Weights of a small CTC audio transcriber: log mel input, activation gelu.
Rows from block 3 of a small CTC audio transcriber, named by matrix and row number. Rows with one number within an expert belong to one neuron, the router's apart. Each number is 500 + 50 x the weight over its row's rms, rounded and kept within 0 to 999. All counts start at 0. Numbers have three digits each.
Before each expert's rows are labels from the 100 clips, of 14976, where the router gives the expert most weight on average: "top examples" is what is common among them. Only what is clearly more common there than usual is listed. The data: read English sentences (LibriTTS-R).
# router: router (model.blocks.3.mlp.router.weight, 8x192, trained with AdamW), inputs 0-191
# up: expert up (model.blocks.3.mlp.up, 8x48x192), inputs 0-191
# down: expert down (model.blocks.3.mlp.down, 8x192x48, transposed), outputs 0-191

# expert 4
top examples: voice: female
router.4:411447485493408545484586516511534519426547442518475546459423453533475522451481398539469529512456428507426513490478575389520478457462490453516559521570508539520456608462508455483526474471488508483454450574482500399528479568418496498386416453419540461484510515514590445431483518392458459481436535521468471473450593525529450501540563476487548431439459525541531489551432483452482550475466497577517516463551476566566488557458550551385498451425526570516517539448529474467493453531623494479529362472439548555464562518474516491547539423547511475540541493468455597616451538524474483615
up.7:472494496535573601456505521575547460518467428444466561505507490522523532472478615483526497499471418596570463505474471560565435413435408442534495526476494450575571500547530405538468455475523532527436450448582417580382506570572430502520545531519434522558532469488499486515490484490539443540506524521530404505520490514409521517496466480494562488542451537473485440517460534415528504504560480507557506520580524494627564483537531552507475579570445549495519471528465545514466458518350508424360398337513461464472530605496535526497466504548422475481493551496513594471501499528489484445
down.7:483526475537508546492514476448555500458495553521597582446575593421519544481564446511488552503550516571505572603474453412538579459489513526564478492410553508511546498509545475390511557562498569507466437535475443461458431579517464572531491494458531597517459445502516554479382410440494433508550483473527452510448517508473418545522464617503468497531483429606549470535428579508577534513518575524467404530485465470447528463406523462548475410505536585385527471523499608475559477490469435541595494526527519485518515431465433442436462499445543450376501519480500523561523439456443478485
up.8:516508501490501555454558441508502476484475605506474502418551543507552520528472534369446512508471509451430478466461385485568581401491471498504514493559569553443615474441558522467424481458475419526445518460616520486428561588487557544462595448583472532556537555493471510537512512462518406404461494554575517465517485558508532456562549546495557458494559574458475543479497487456472436569505398497517518454490590552566499580488486502616470537531496499528563490541431485515499566493428510482540459470631373472491478501455407498470510463513495544455558452589505407449426476465439532539
down.8:460483450499469531474482450512458552435502481527529489538499427577540600454551429466423577568425527497373497535493480593439585490553505543562560490424541417466478495504407357388513564515537521530485518490482512502449489456556475507591602507543471509533416506499397517469435489480512474497490525434519516521517563445495512478521462499594526520473525482494524425507430517477520510478448444460508557563594501525474577453633553537464429441463562505513541509496469514488462585502584455521627578543588477494500500329451540426498443518461542551494521468541498539484486552473546495420
up.9:534596541452585431485482503438544473584551597494415532617528569556410599492525540522511582597484503425444458506455498393525572505427529451425512414553484567486453557499498517448461493444494372384487513485481482488442509527445531505534465524425462481476492478556544535479420474454463512511526487576538489449553553425501391561564506460517492573470475547588473537520510536530530551582574467480421535591510503475407446524472494535587506514543525502542491513493454545540459530559489449510404543524469522421554474453494528589445520503428498487422502387465465452505543497445567554489
down.9:522568512519525496449484398521492498544484513415533537544465435434502472535470496512477482459479617523529576474504457512508486409503443512429452531410507429512396467514462580533504492405559523472490571545538532545452546590413473490490464397424584622569533519475603381474483519523537471401520479525591485466551518471579415484608479502473537442461514477467520502456486533587458481529425566506537503518402495577544544586460504536562565522325472436512559523482540457497479526514559491523519425500537521560479431481521483497499544430432458522559559519512453592491433500521549493501
up.10:690501495521485509446454463528491492550554661482440490464499499435496510448468525560527487576554494481511502516521403433499473492384482484574536502514562483503411489487484475511480447418459568472535493430454343569476488506440490581561501476573545452422422541580479519564442509602598578515526542483389577542498512452561486542538443451522448525442494489525557480435569541446540545430459559488404471534575499512566498580526462529569490437559487480457483490543513458447531477512466480515441483511506445513570466522516415514526491564467558512496437469431573532432487490531504423482
down.10:489549531564510474503480422483487542537499423439490567511532504539469472594492490411479566524437441406504513553504539460530521481508508457448538486560505532487544500496447393528609488500490530563464554491519461500477539519404542425511524522389446514477474554512529568497440434435556512441488547404547538469534414465535445533494337402489490500449540433556484441625519552572498397456582485475531555539503532492513461430510429461547525504424499475518412594560533429459543558497482422481491467576490603584497463484490546528518481466534618529476546626520448521541437467513561505566
up.11:544501465458483591453476500495407545554515417476582471555541466447500471511503520567480465476431508447536493457489475527512517514545513492459455518518559527496492564539592495473508519509493339549539407543599578485522532503576524607457558514626492523549550481490548453538415509538478397447645465558515505518471458531524480398479558564472470478424527592455548487520516453420495551473527427453458484579440445486542460583503457571433499380474526518475498495541461492442454509598424476478574583510559587449508572427444489582499528495440444440447557451474490547497443528489515495447
down.11:496622486577605432517564504529365391500439422498498459466493436508474491483448518474394535508542487482480476479507467422576512578511521536532553474471534562459512490513457408499478569494498545518444553480474484513504487552450577546546554519541450471440439537471454589483483482501491505557510457511511540488477495475490457435481484584540505498507520497531476452489510478435527572497499516528461536623531499435544533425497463427513442478485585379511456456494422489482444551467483501513595580485447494402619587458477458554570592458536555575426560452546522537563405559439416639531
up.12:499551521465496546454454518517519455714551537545448543539433438561389537426441558581546433533514576583453504504617444503439558433502528547521525447463488492531501485552468444536542428480442478445560558462468486427427544429448541494487528491530544455426518421559557628552436461564487466485561506460509451453554510467519473522517467524463472448480485538516426575494478484496594504507484521500415520525507499546473569502491526625433577500528423483479371514502451430518446553493545540570516444433511506471501511513566536486446527424427587506496527432475484480542526485436482556564
down.12:452488502578455496459505504524435496627586446504553503408525438475507495492552511430578496493505508530460440495433517446501499400502514480569414490590581511460456454465502494537612440529636606509580526484491441453506484465416495394546491444480505544486567479454502503543418542522474428530525532467568405512612459485460573451484405402468450563532609555481522585483511455491549526545500477476601508482503458554559536531460466549456571618392470464447472512458577449580479546505515509509468431511561531421499556514501473521484515479501475486480486509471473496559370489522532480554
up.13:538482500462517562443494550550558342461499548423431492430514478443420457591555573493503582486466458548537423454458462447529449468447532474446531495498444493492509469506564485530476414467536457508438555503449493522516571560542459381513546506434568549561495422548522526564511539442472534503541557510490595542541509484524558514505487475572488575480564603488479515506530514468520473636414435568564513427481547477477449528523442506527482481486451451487537476566607460473499562577533592429476471488590565449449551460406519393457424485544462481511518558418424533491545588513501423546
down.13:413474499518505520510474528509465512512502533442528479463525415428477470451579524498437503516539446487501596433548470490526486391488469511463559543477466488513399497504488468579511514432450550425600511468458410485482545523510559528522494448550480517523486489433451502466448479444373479511594522579546483520354483511581435566617497542523568501538550535591592504552629569450486547456500512520468450529528407585535533465472474419603489523537516547451585533538532580603556476484509497506546534455555545407511353430452482541452466507460463437507504511458482448489472559469561441517
up.14:506448497472528510555434542423579434494507517478571575432517534411505502464487558537398510497475457433533519508473589426514498463434487538562545559494518510471535579458540540541376442575473507503502451496480474565491472480534436564536509560538540534575507536532558441546471537510380532517508530547477536472505480489471543534523472460406511636565556565541564470479515559432494493555549472508448476420407437552469572539501481456480528482594456570547582517493483503444511436527462540433492354453505399401551485518432511557383528435411410490569533463416511495531488423519549518527
down.14:429503560439487426465515507469517542481475590473525439525485487412549526531447387533417547465508529428449564577450510438505572523539504505481476477439471481519635543508556453495501572566464571533409539535506525503449501526469552578484514495624531581440555520496441504526433508435481572514406502530439487530524505474579356542603539506481516545490452436485508408570401553576481541484482526535511480538436584520490566516475483416598548463463553521466450458526498413487496453634449466507517476505404476555481581493559489505466514466474490532528544511484455468540454522474416547380

# expert 5
top examples: voice: female
router.5:493528548535427489536536521479417503543496448444495575499470571551478440489439461547487581441509528399535429447462529480453551454601515411504454552550484502507484448508463440524515559527496494573496566487415564522468583471451552418411533536483377533403616531447521415479494526501470394517394535442492420459489548459523521454527549445539554472492462489526540448490518485573479447475435477434467588523519472465479589500477583505557470407490548507526539474503516537446457446481589514520551521575622493468510461464557560445563599502516458469483538530497376515501600479487585588496
up.3:359455556440527515472504531513406525513521539435460567533408535577471509578532423464437452462468522470575529550442553487509527522562526463500460426577452479471589492467462487563410566506531555459567502498484530436375516374600432490518540508530487505551489460520531454449532508550533545460503636464474529458447558524473514538497582437546545523521521529483479524589497455476578467605577522514539508442494432469565511570530464436476548405554453536512447504535540620449441537510483448556449455518411559420504509535481476522487491505485464523445345548444493553455559469509489491495
down.3:552517534501529528457534494445550478504526582411448556504452480433480528411482540467506434496461601502525507502504481518435447569436500452580427445483377431493602505534470484422542594480516444509602464534550524461419544544472502497537408467524514473549480420567540559590549510580480516460516517519512396505520574440499469498536457644539413501558536500491420525570452440462478511581535545488498520527491533520488468541484531518464464525407392473460489508432470548504536517434440592558512447465556471463537456425579573560455439571464456506499452543505433557564523503525603515383
up.4:528486513454472554536529463357532433441482396497415483477505549475477444403414476476530556593441577535444463449470521613440478642475485475513502565519457507507623586508512544560476557524484427583496506513477485469480460605515504393512521503497519458629494445496509566384499465580525564581491473507496504477509479563572585484492568493522520498471446468489510500451431497439531490518415555447469512500499441472587502496518562507477453584541468454658505487379552531493451494492505557431494453429540469482537519552513489518505423474543486490487496478521469500452603537427454496526
down.4:512399500481468429472482454557489538587468512477543570508505468529388450478471500439463505512489505482442563496478496422537490369541498461613510468507522503506544442509472536461531517568460575521596579531572490470440606471471524514442483513430488581547470504464510543460569443555470508393526451488535492508424456423430522428559497441415543444540466469413584578529514475535559508535586466553528529492405464582474502505450510529549559493506564538448599523485545409558629391483433505403526467428439478519536505564534507499420521484534541570575452529521504523504473428481597512539
up.5:604501532519531511487297545461517468372493481506495513537605551486495434431504548486557491533490536471463519451600527475552506482350510476476543572470472498455571547550496474499533521487514522523533502503538392531491421481464515439558462457621508491554517438509525588551479504543529548551617532471479545428433516516530520519456602389529560511521521488501526527468532421467461532496497529517308457504529543488461497386509519490452482365394430512548503504452438442476538508486516483526542573499421480530530473425451536509538529521514468511505489415513521542515475474503534552519
down.5:466481474536395576490481493583508457538573488480400513574569524534555593614474483508551525501518483496562525515589505494397527497522465590483511418591543494507484569542491465542493467573582557540479498474475463460574524443488525531401477478489474451520493451462545534479495532513576499511490504446457360427519463447552592501561409442475464491406404536414543433547468437491458506518496470554335483491606535474477458532519446524507517543586539499543476593547457451469524554531408449510467494556441418474539524503557477410526539447479520497490526386520581536433550491515488488475
up.6:429455550467503511487573481516526523444448471510489501600524606599510570556494459521444484473552584471563429494467659580433499481448554439423463555544460551524507470459530506530520516543491498521490439484586515441572438498528439485375518469428582501478538533541540497486530461520493500420585468437473442553486504538541500582520499489571516532401480526432585560462551473433566509489506502481460585486558498493343564552490441477503516535528455454443390540527402533488467546417469496549465506547393500473567572398450482396515502512527524480497495517443468459521473472526519407542
down.6:493512542478600403536467549509517447510523510510498485515549490466453478482590456494487600438610527511558480485523539481577477457558514520473440466466478496511533522502470490578498512445473500568496488542536426529483426576497526509442444522437478452478490494499600594599516441549412530574619478441522523522567519476415565516444446477477432668528470541449490500476516494563491441535493584509549491531410520543439555474537458433451591425478488428516467552445518498419563493441452503531496489490475520505624368583501464517438499420520411473635487414473517448445503430526540492497
up.7:510532537546476563613431452541575463470534441543567593476481565480490525544401480542462427546463505466496595527560439474451379562456438589515468503537501543462535526493595492500493394496504503534472536501553568531461455503485528517588471563416476493433525435584481566535517508512515502496522476423411517540507468536496490502542477540496482460388534337493508529529500495459467491560499498457537517401405583527465457490560448531401548470502560546610535565460483524502525499575576509523514541416501530491389469528485486516481567413530406528529428520515446439532449454491438537389
down.7:473510500543493487479478499464449472527507528410426604495533494543547509493549421554552529490525478538452513499584481493437401505477501468460571504558425531531521516463414484591517510457424437524507588493479558458586557635526603512445485547486562519537518429505491566511567505535466491467455484384477462518483496440463483468515518548608537483450472501462486445519547488441503537472576518429381452374523462449553548491522492523440564608513438472514551497504466479444482429532627465533489442512606540494470418487514463489488557459506618511630519591424457385461523521450536487490
up.8:510409474479519493447459489557496395395452452447408419501455511549496481531535581468488493487519496474464492470571458490541632516527421517545525551509445511444566636564519490522442432501499498454443549528462611558449497573489527553540443477431603572426465498457547510609512487519506381467565548527447451487482580515402495473513439483451488555521376585497479563500435442382455448502500516512506481484485487473447474547539525578488498565467536532613522534523532533493544478584534406458509522508458457490608573538510445525563478563516455542489503484461491484564557565505420534485
down.8:566471503449495498513498518433569482455515545561437523396522506598458461436492510491528547500511472565448485524494522595523481450483569503500576495496485574541471427483498455542455516558540384469474573559522580536422401412542527416590508441587573448487467510491473556562535525454504524506419445444539595490592507505505500519452464500511470518488520544496579467539527574420507516443372648527540529521474493491471433464495466555496521413465485481559511534519541552534506561509552497487492530469441495570479583431522443433548469453500531475417466603452450422542324427520502536459
up.9:431518453569480525438536614454456413438478478486535487555486611581553557579611518572496511545525496520466491481571474495451431493495513419500502470452464485530496593585494550544456477481521587521402463523440472441506435508479409440472455591407548501422493545459508460509482492597470495500574501455542565432485603547508398502444555498428603484454513570485420448477461501375473409525515489528520527457518477494408558502532489553452482559499389487453456544502476485403582507458504458498512488507474633464604466549483550516555509536503522540513526489558491562531589486473517481512
down.9:528448452519450439521505415511475537573536562564428525487505469441567535525406517479539466485521594549531476497546484576467528543586474456494459466494501493428591519538376509512529515527393540576509515465528449516553423593500469599508510493592457393506485557514588525550441466517582450579488490557519483552476545475486554498537466431581447541496384378462455528496449413533553542492515552425427452526485453466512487531557510510446465555420552477452441555486423420489544569502545448527521518559572481398563403468525491580533509493400592516470549482543509468459528473498446478439
up.10:466508467515549529489398516447618453546497549507573477490484424371490475388540502479470399509457476479488440459600486406419532494463475510451567550533443524384568507545576516570480517491466443440570524454560460512510404401434513547554615432439452504436515481516507475556450479539510482582511549506444545502534481453436470591506507443476502465497551562464492470517614539525513568475510538438499482535511517454556489393442499563519520459570523496496493573501527624577502486494533588529438608432491549486584575479474417551449451554543509511473514476464561515507478474485525435555
down.10:477460445522420541498611461514563485513553546483447538563413574437500485527417462469514500427590561500548527452478547574400516505536483458497364475601453562498448548531606441492480523496463493535493557501663525584590433400468497554492521483486508499517507430454484537482401549543526454564561505535426417429477547481464549485492471534599442469482514542489584524506494422436465503496537540502455491564550516464481469527524461542432516469503529387596430531509513521472534534455462527467520556551482448485556525510495543541629521493458468480485484458420457385475521549532393509471

# expert 1
top examples: voice: male
router.1:493616449430469491566527494552523523491504524488428424482464558598508450472568459488509507493518501463488575522472467565491516455469547377519470501494506498452407404471411511537475493459461477482530431427483441606501483392490482434538530409584486511532493624509492498525509447470535507423490549488495433501551497455487476537462411433495434597441497509449578497551470486581479451419548486600582403495504519533460519616505519472495503490493521579491560562543538488509615505495556478468443509510489439495428499434512480549497490594546501557554499343513522433469407527527579439401
up.3:482503514545544431582535573476510484533583500488480491516557512584458489481493514536513589532577569555396463509597444489512554520405517454517559432485519409456387435584424484581577473461488390464636591545602485481579482444542560527504654473519440460581454480511426464402485500576479561398480599455428492512453470472498472489425439436506472423496492585504488536497523475524488562545484513490417504531530478488470523472509490485428516534450502480486537480467511505530608508450568508482558473501524355471582551541510454496492470454517573482513460444528527513523483485505516495499
down.3:499546435462444543529443518486524460503508454518537522490479479557517497472530569447511471533504519469563525501568587517381531624506488573423548546573563539491521493443596525457415386454471467513491493507379515454436487497467518469502533472558543526462509454478502545494481568536486474514570431477490510421444502479501527456505510582521557523488554541523578549451526455358509502489494484422444439441517504425457416552522454508499557472466573464498481455472503571518526543416450558565403616518405602423594577393449483475534531535483373530482545458476535499558455553569503556589
up.4:524555495529574471462482434456504527433467502474391572474466542345549444501590481481541487567440445489565490496479474512607483490476552503521515501493459534521583508596443546496485602531513462455469481544627405545607501524494503478470497473473502461540430555508454575537551584603568537556392576487532498555464444492461511490532487425399517534468558493541597449588489510425528470534550506446489461452440510524589454454459485484505451539598461477543568456484487404552383453534476495416460484420557505463425427561470490489509497513475602477459533521512488530443532526432514468479
down.4:529539484520499511500486534541427433481512565423447519494444497564438563442525502499579395500561516472474535523488508507536558528446510490471429457552569469438543459493487553582492505462442456546521498539558428518527480319486510504495515456568501304475489498539494525514444523602536503491536538500506500506438506479513500479572526483391479481441488643548586509518492529467543523455510437505470570358498440583583511436435475515458477603531451521502484483555454416593524510459528480535514455458527382542573549483500490567603480550482490462458408455494578550469532522501456550563
up.5:500534471474432451558444488456538517602511524481552415476478534379454513465532597504417415535459503469523421471467473508516468610435514434453554549460501557504483580547503595474518449440568544474573619483493418417565552574474530485498495561399494559461478498475452479555512548485478515495506479468508499486519499501517447425486435472478556472519500534512573540546499485464511486471526446525470476484470552448465423537496446553506518410506523507544506550433556585530459488572619571484431536429520510495423526483389508528566359466541460524462482583458485538672450567546579477456
down.5:534481496416559459459511490517498516597496650431509513516534506432596463516528483525466537508466505516448412453484490570490500536508500457450527589499546615525467531439528563523530538590443489569543382416434490497470505592445608523431505483460505507539471538487541515601431490581470510563530397542573459459492509375440497460530499553492487502426508438514506468473532481450445526531466509502417499505513475466542536541463454506607468497534519534538481501555445553489395359602474537424460402500622562466506488481551493437496521445494446537470560490498451542509564549390485525486
up.6:500538547466474549514480541393527495585494530444381611528564487477477630453537428502428437444535493503521465437683455541500426511409526560481476488447490483471468482486413499481541584499505509477403560498579410561515464548609475476477493474489374477588487451502571596481454576540492506475507528494499528520488522462462599526507462544525447568451433446529489435567527463530510581502440510518410517536491518540529501527470471523582544480493493478497487519535432526400475519500453518479537437411435483513428483504505454494468410611564444495545516550502520529455545538431420565521
down.6:531528520471487582539463489537543491515556476470524501536501399380442574464457450464551540514483437469540480493531465414469543492493471501556370489486543453545568498504483410556496522452440520443513510426524513532343561402466480505521470490578445556484571489524416483500549523464462533503583507551511520560467525483482413525563476541587522567503507471453402411490485524486484486469538482579424543531454462534591559535408543482569422561484488395512519438463438504533594532526531575458466614497542491563505521430462529587408437490478519519428484487469488583508464594470603551569
up.7:474501503519511631560519550498540493609526503561538438490518534571568501474473525499556586473527515506534512474577457460470461628425473477541395523493481509434543448495531414553507519438496418526384553470460534494474469547524525493510472572462572465559510476465488462412483481502529545524430597579475510504510485492453505533502551481537436514540470407474422408495552531604528512487556550482463502527431388427464513450482550460637452577492507429542555450441429479487566503546509567442430492502495484492542392538503519534506391579482451471462442520559527519524577482600405465408
down.7:490480453502438470495534524474498482520473478465447410539569505477536607469484485608527575487570508525550498484547623478474489436555436486508566545510454422600452571511508432594505524496471579462569514521460506526525417581504536442446540506556570541539563474467451491499529490446506555585446508551513549510445498421435538467496501388532519515578428504533481442492431573524437559395436572495469570505566462509414607513440489458463550368576451473528552558491503565462504474480566473424500450482536443522462481601478559457483423489542470515481438526543508399440502547514415489405
up.8:499522490489455503448594577494505509507514572514454417522409454523552474464537549565460570528474517470459474556646527492461404526410516513521607520503452488523484512548416512505424538533447449488456526494489493537452483519491483345486450493426539497373495569584427575593486482510502526522450555519511564463444476515494547425455604448475483492515498497524427422422552569468486412518540586547504494457557518486556562510558517502494459421460465527450533491444471538507574575442552466474549457491473512562433432467545567514615585504453439509591434506593531429441449458494542470461
down.8:458491494500469446534427516529433481548472540530558483451426444474604550517503453467402527451559494459482404541480603437520543563502472518528494477451524493522520495471458400432540527484540420512498446568471534472464482492451525501514550531449458497511575510467413519410447535443532440614567457508497472454509608407588534437518573585509505431535537505456443493410550503387514507511486547465467541526508481515523571552504562519437418470564555450534545458505518538516392557479555490449736500479504471512498571463566541434527552534479483500584466454533517578506509564472442506470
up.9:514417514559543556510462636491530499611493500588533560443540396543432467545566501545513440479525530524490542456541563471544539440516560455518501542508523504449505515536581559452441413506478439505418465502523562446515541536484529449487402503572477431397477430523651417402582551512422411468443407530444525548521587406444547499475462526478576440497558482510523482487477559465530530546533521480383520467525427489507497533434509507515539588493504459472461537438470494551473523475544504511540492531504536479495557528513472436458533475516483450479415449534502522426624387486445528588
down.9:477449507477532487535494405502532495576500464524474511517559523517488566515542488526480500433481455492538537546563479587436470563469447510505541424438466551425472485526473467400496546552507487512495553479612554572528432491527586448524485474542459508507494487558478545470456522483451536460590458528489447528454508489385472537535433580487416546439529539540535618531452475495502517390451512447535486474471554526550428607471573497454467481573473509550550485574478432586524581438469433514467558502510538488458412679644450455493514473544468449534461540543446484403494441421565397431
up.10:502505558504454535369462500425474467492499458569501467571501527442508456372472510612465547503492518512411477515614476466462438501484499463441462470472504483462582560511484518578454545547505426496466486517497493434460421433512544512571529560503531533506494436470560593494503502538588428466518467516481471590529467561536541590490545418497492405510526476540465432547450555594495588528542524425413427543403590436497479476475422567419516474468530520437500469435488568539415503493515521566509509416564631504602469449580540585562576594470553518485456510451497477501446522483492487498
down.10:486524528520589482592474509494463517597516498498526507501505450455515466583460576555508466434447478487475411531442500403501469599456516483513513452509472523551517564527471471505485474516587484516476510414551435511517567499502431451421459551423479454491469466617541422509522501498550501469547470531483466489453493590633596512548548548383448459488512547494535507471531447495435454585427454518629519425440411583493566478484483580501469519502477488351447460393452433535483544543578484526472509531586554467557531484469567463474504530427510477521530579580459461532490525457625433462

# expert 3
top examples: voice: male
router.3:481562579476604446505465477565477496466542455474529450464443457527386481516361424440501501519474435499568536499482509451500509428481492491507496503451479517439614496474541457503498549442592522447485572518451534523370486594614522469437525462489411535439515545451502370468540496516516497482518425435556458435510467493542496590552497466485397525534474486553626554473590461535492473479604418613476532525515578552596556590462442495506434430417518500533468495550493497567496461517437585483481439533568559488472553445529485497481482441506514506482517430572473517522463526489531576518
up.3:493486402514485556523532550477532493578499551493542418476551432533517474517456387506488442603445429516549506438468513477545436406514460531502486521545495516445424431556480494496421539534465456490488401520515634532542510512527520541518511536526517487425473487468438467458507518426484493500471487523516467488563451486540377544519516550505486588482545602544594400600524561494549603575524524475458553595571399445456448506527493542516394505573451472530635508547498520444453453534514538468508532415468460554432487550442455501378496484497489456543475573389476552438578520544464494512
down.3:489570491619495401580482544510534511484512464523553564497469542524451494510445537521495457445417585482485432498457451454541461529517576472559383527491514458505563504547510628486572437511481496522549538479511506525491436520451588534455470484501527446497429551521565464366510463499424509464544516475485448460421490395488476468507471429511502459439484490545467468455487519569438474532486527440587486434455500520507496456443532565512620505577513533520554573503494525455508527527509531502561529497650460481492550343404533461609497532427527448495533473573520511557596485520540500339
up.4:518522459500477535461525485419566536433579515497568504557461610477538556589557579491481360471444506524554463514542509627585476530476445549512535490460506578434508587595432451458446457507497595538469458466507417489525546548511528485510468531576404528549445498473552528488597502446521468449598467500474537495513528599435533557484470530526422503472496563483445491561503550375467518569565459496510443503537564513510371444483416543493392412474535540508505489462443516434469485550476546502429480480509520517531492444504498522546598525440430534470416454441519441430515548485428434523
down.4:471533534516589472523557532399488500540601535487488447568526470408468485415430542492467511495468408519478454558540388473485466415443531490543441469393497536442444480540567571513619506466532518522492544471411403462504476498500615556524438470475461456560499478497480462545561440500482432490562483497409484526521510478607534508496520478525538529475523443559503488467638464573496434503503496482491467469558484532540512388438521492564525488513605402533492487539545555501448605549484604535476570577617510488552491458393479520466537432513357464500509550473531520471494561502507480512
up.5:609516500535546568502499552537607495505497538476389492456484445556545468514505529461498495547471506452497569430647572500457575555433464560538546500548489455483508506482508461430448482520477383530438455490496523585506443490538535430624499509506490418607458419515507533415494485555461494476451440507477523470517534536527444513476521563491439516462527563458427450570510503448525518501489513492524484533501593533483431519494584491474510498518492489648567538443462453447537474438437492524555532526443375536421575489510465493421584513594587451507466403420527377569557473473484547544
down.5:464488475466476505456498488430473514472516630487544503518470488509495483466576468482433549442576582486499437534508481478467459628456512478528550425462525431437495506459502484465473406443538535478556524459480482452565476555525540588455458550390431456533456444522488540544507572471390456464454535495387467515547549526498581470538433481506373487543445521545486441552494484560449503522456486451527492408528492577463543483523498455407461586540591598479565450451511526551570480456564546560557519495550560555563507488487577480437480598585438432538623481482540385597523529509512460533
up.6:549366458518447453563468515408501528488525563528546482444506503439539448454451553513550495504553474447534502544502473478468597607469477473503471571524528515490580539540551565489508497553476515406450435513446529436544514432637499566488510572573627554511479506428472437374579598486495473465451543503486591448470521399525435499526524516504501506490521511470498526500454577527500578509495470552447413478474403540502456393481495450553482521465511448470506456521485446419525478511538539504503524450556522507428581513518445549583637474437472528435418417482541467420560481494586499580
down.6:509490547460491513510524593530602507497514523550405462527536398447461383373445448449502460488516507427470549530504485521443452403580557479518330462508539457514596436451445570547476501514500523473482451507539562520392536458489454620470541521498627487499518524483479443464418518476499464502463519540536478524503501490547485484508423416467578537557461531542506432529528512580458577458453494558588420493441602475505541503559410431427524513576462494496463492540517510509545531502498483433460461473513496536500477478539552559517514504461458548531553410565571539450623464542525598547
up.7:624415493558378479449425463427417514575495531497468487488467518402531460372465597483506507530488550574481545471493582495382456568585521505437468547550574607532477534466530547439601439487473493421465435466520464491495471474416535544513456477564437475566515448466542493517503563466458508553472532568538520506513531501521558444477501523530501529510551467507512532464492481564613586545476478477444486422492531485469427529456596487493361487513585508500543513440476596520452488541541516548536459445567488524584487523468605476501465481469454398546464453543479440490489518519466406586
down.7:563461497611504434518504486580460498555512498529459481440584468459555423491429485488535521514513438596512469488589443486450461453506446561504538482502480599457539479577585440572589382495458500549472580447386526507503524569470501540552566546460496537530497502445464464644614526423516505538437527510424516450462451483495485502484450518515555486618404428419458490437473491479557494527562467472476493393495541492533534447469529421519513484563488505562520541537504422503634476514488532456471416480435488506584526546477449490464526479505566514575472522455538545513468512563447411379
up.8:572619456445551541427428557460557578563539483540524549547484456478471455411512548462522440579457539554431447522557478537471526581553545490513451495466579460557541487517392495456519498441553427517538544495569548500406443487470533616474505512594539506555540486515495519542446474461516559517540533511531469517479492497535441540472446484525576430533429466452438539524465505457547500620534490448384465474488546461467516430490517530463460417452442524477581564463531604560551429502462484563444525548593582540532475420418542503343484483526520495480522505432486489459464516523389432450
down.8:521443542559502577522427477461470575466510482478504506492515478528548518445537621395515438548419480500550601453471464613565479482521546558485522491539513439637608451533517556476430509473469534499523517553445464459476423522507515505558571495589522487419419508418457488577428538519496587572397516429562478569504536465495483492439520407446570442438514609405503465512446479514507473419471461535567496464500507500485459508506497519434479435531470586473452495500602537580519436548490520491437594504539574458508478518473526569506514406526385514503433578450449515472435469517486460557
up.9:533549537461476617504418487511472522565464473547464621528549528558518531474469390541466500515465492467584534404483495475442471582549568577484506478462512531477457553554467426518495499512497444491557557518568501413448549586537507574547472529614559478546499538509529569457530515504511463514496546490528506530565478482512397511537588517466471434416524566515571451499472458393509393488472519459431443540457485521516521477523503364402493570421483515558458502516426510459461471543418458563454601501551510428481472459403462489509529469498612490460465535434459509422650532536469515435
down.9:510461543425524504550477502514408444523479547433422512516469462700404510531431583504490539543430433520549484452500524527541488418508501538511511421558435473561451492481435565518556550462480459455423499516533468514499553506540475449482536502414499473510458537472473427482557494517600465490411438528576568517476435485538442488508586456555614460551393517625570472459471493522537512424455481493583512517608484520576543431436472413522502544476470566478489472495536432465501515420506470501433500470550491558562519553515556474468448468579523455444588492550531572443510415525562535572
up.10:531511456476570488425449535391498571499549531546446481527551538582480542491611496489437441524521410472440481520514524535512442455468410514524606521509488549453463519420569503511494484524506530492499511485499416380472503524514464524549467479513600502483428423524517485557447532541502394442478611466481500483576521512408524543495465444515511564513439642482563516554503461497498588590593406527423548414576489465436423483484554493550462470530499557525528529442586561482606505453511526467467575492461538495468450611506462491413483534571423462488395504510452446533575509433495449500
down.10:418462524532500541458512521467447459532551438504530557544493463531483569501390542531516494476413546567544513466473485474430429438531525525479623474573432485554492451491594532452514453509435483476448532541501479458497479510526561364589523505419465567512505459484420544436509551496527489529397505485485531444503596479466494452605540605535502421547615495580451481448551373531594399502401582453487552461557527523500475486540487459537419484538533570431561554507538550572575546445463501483512538483495514493547502437519419455518529534530494559449395525524468476522444479480424593464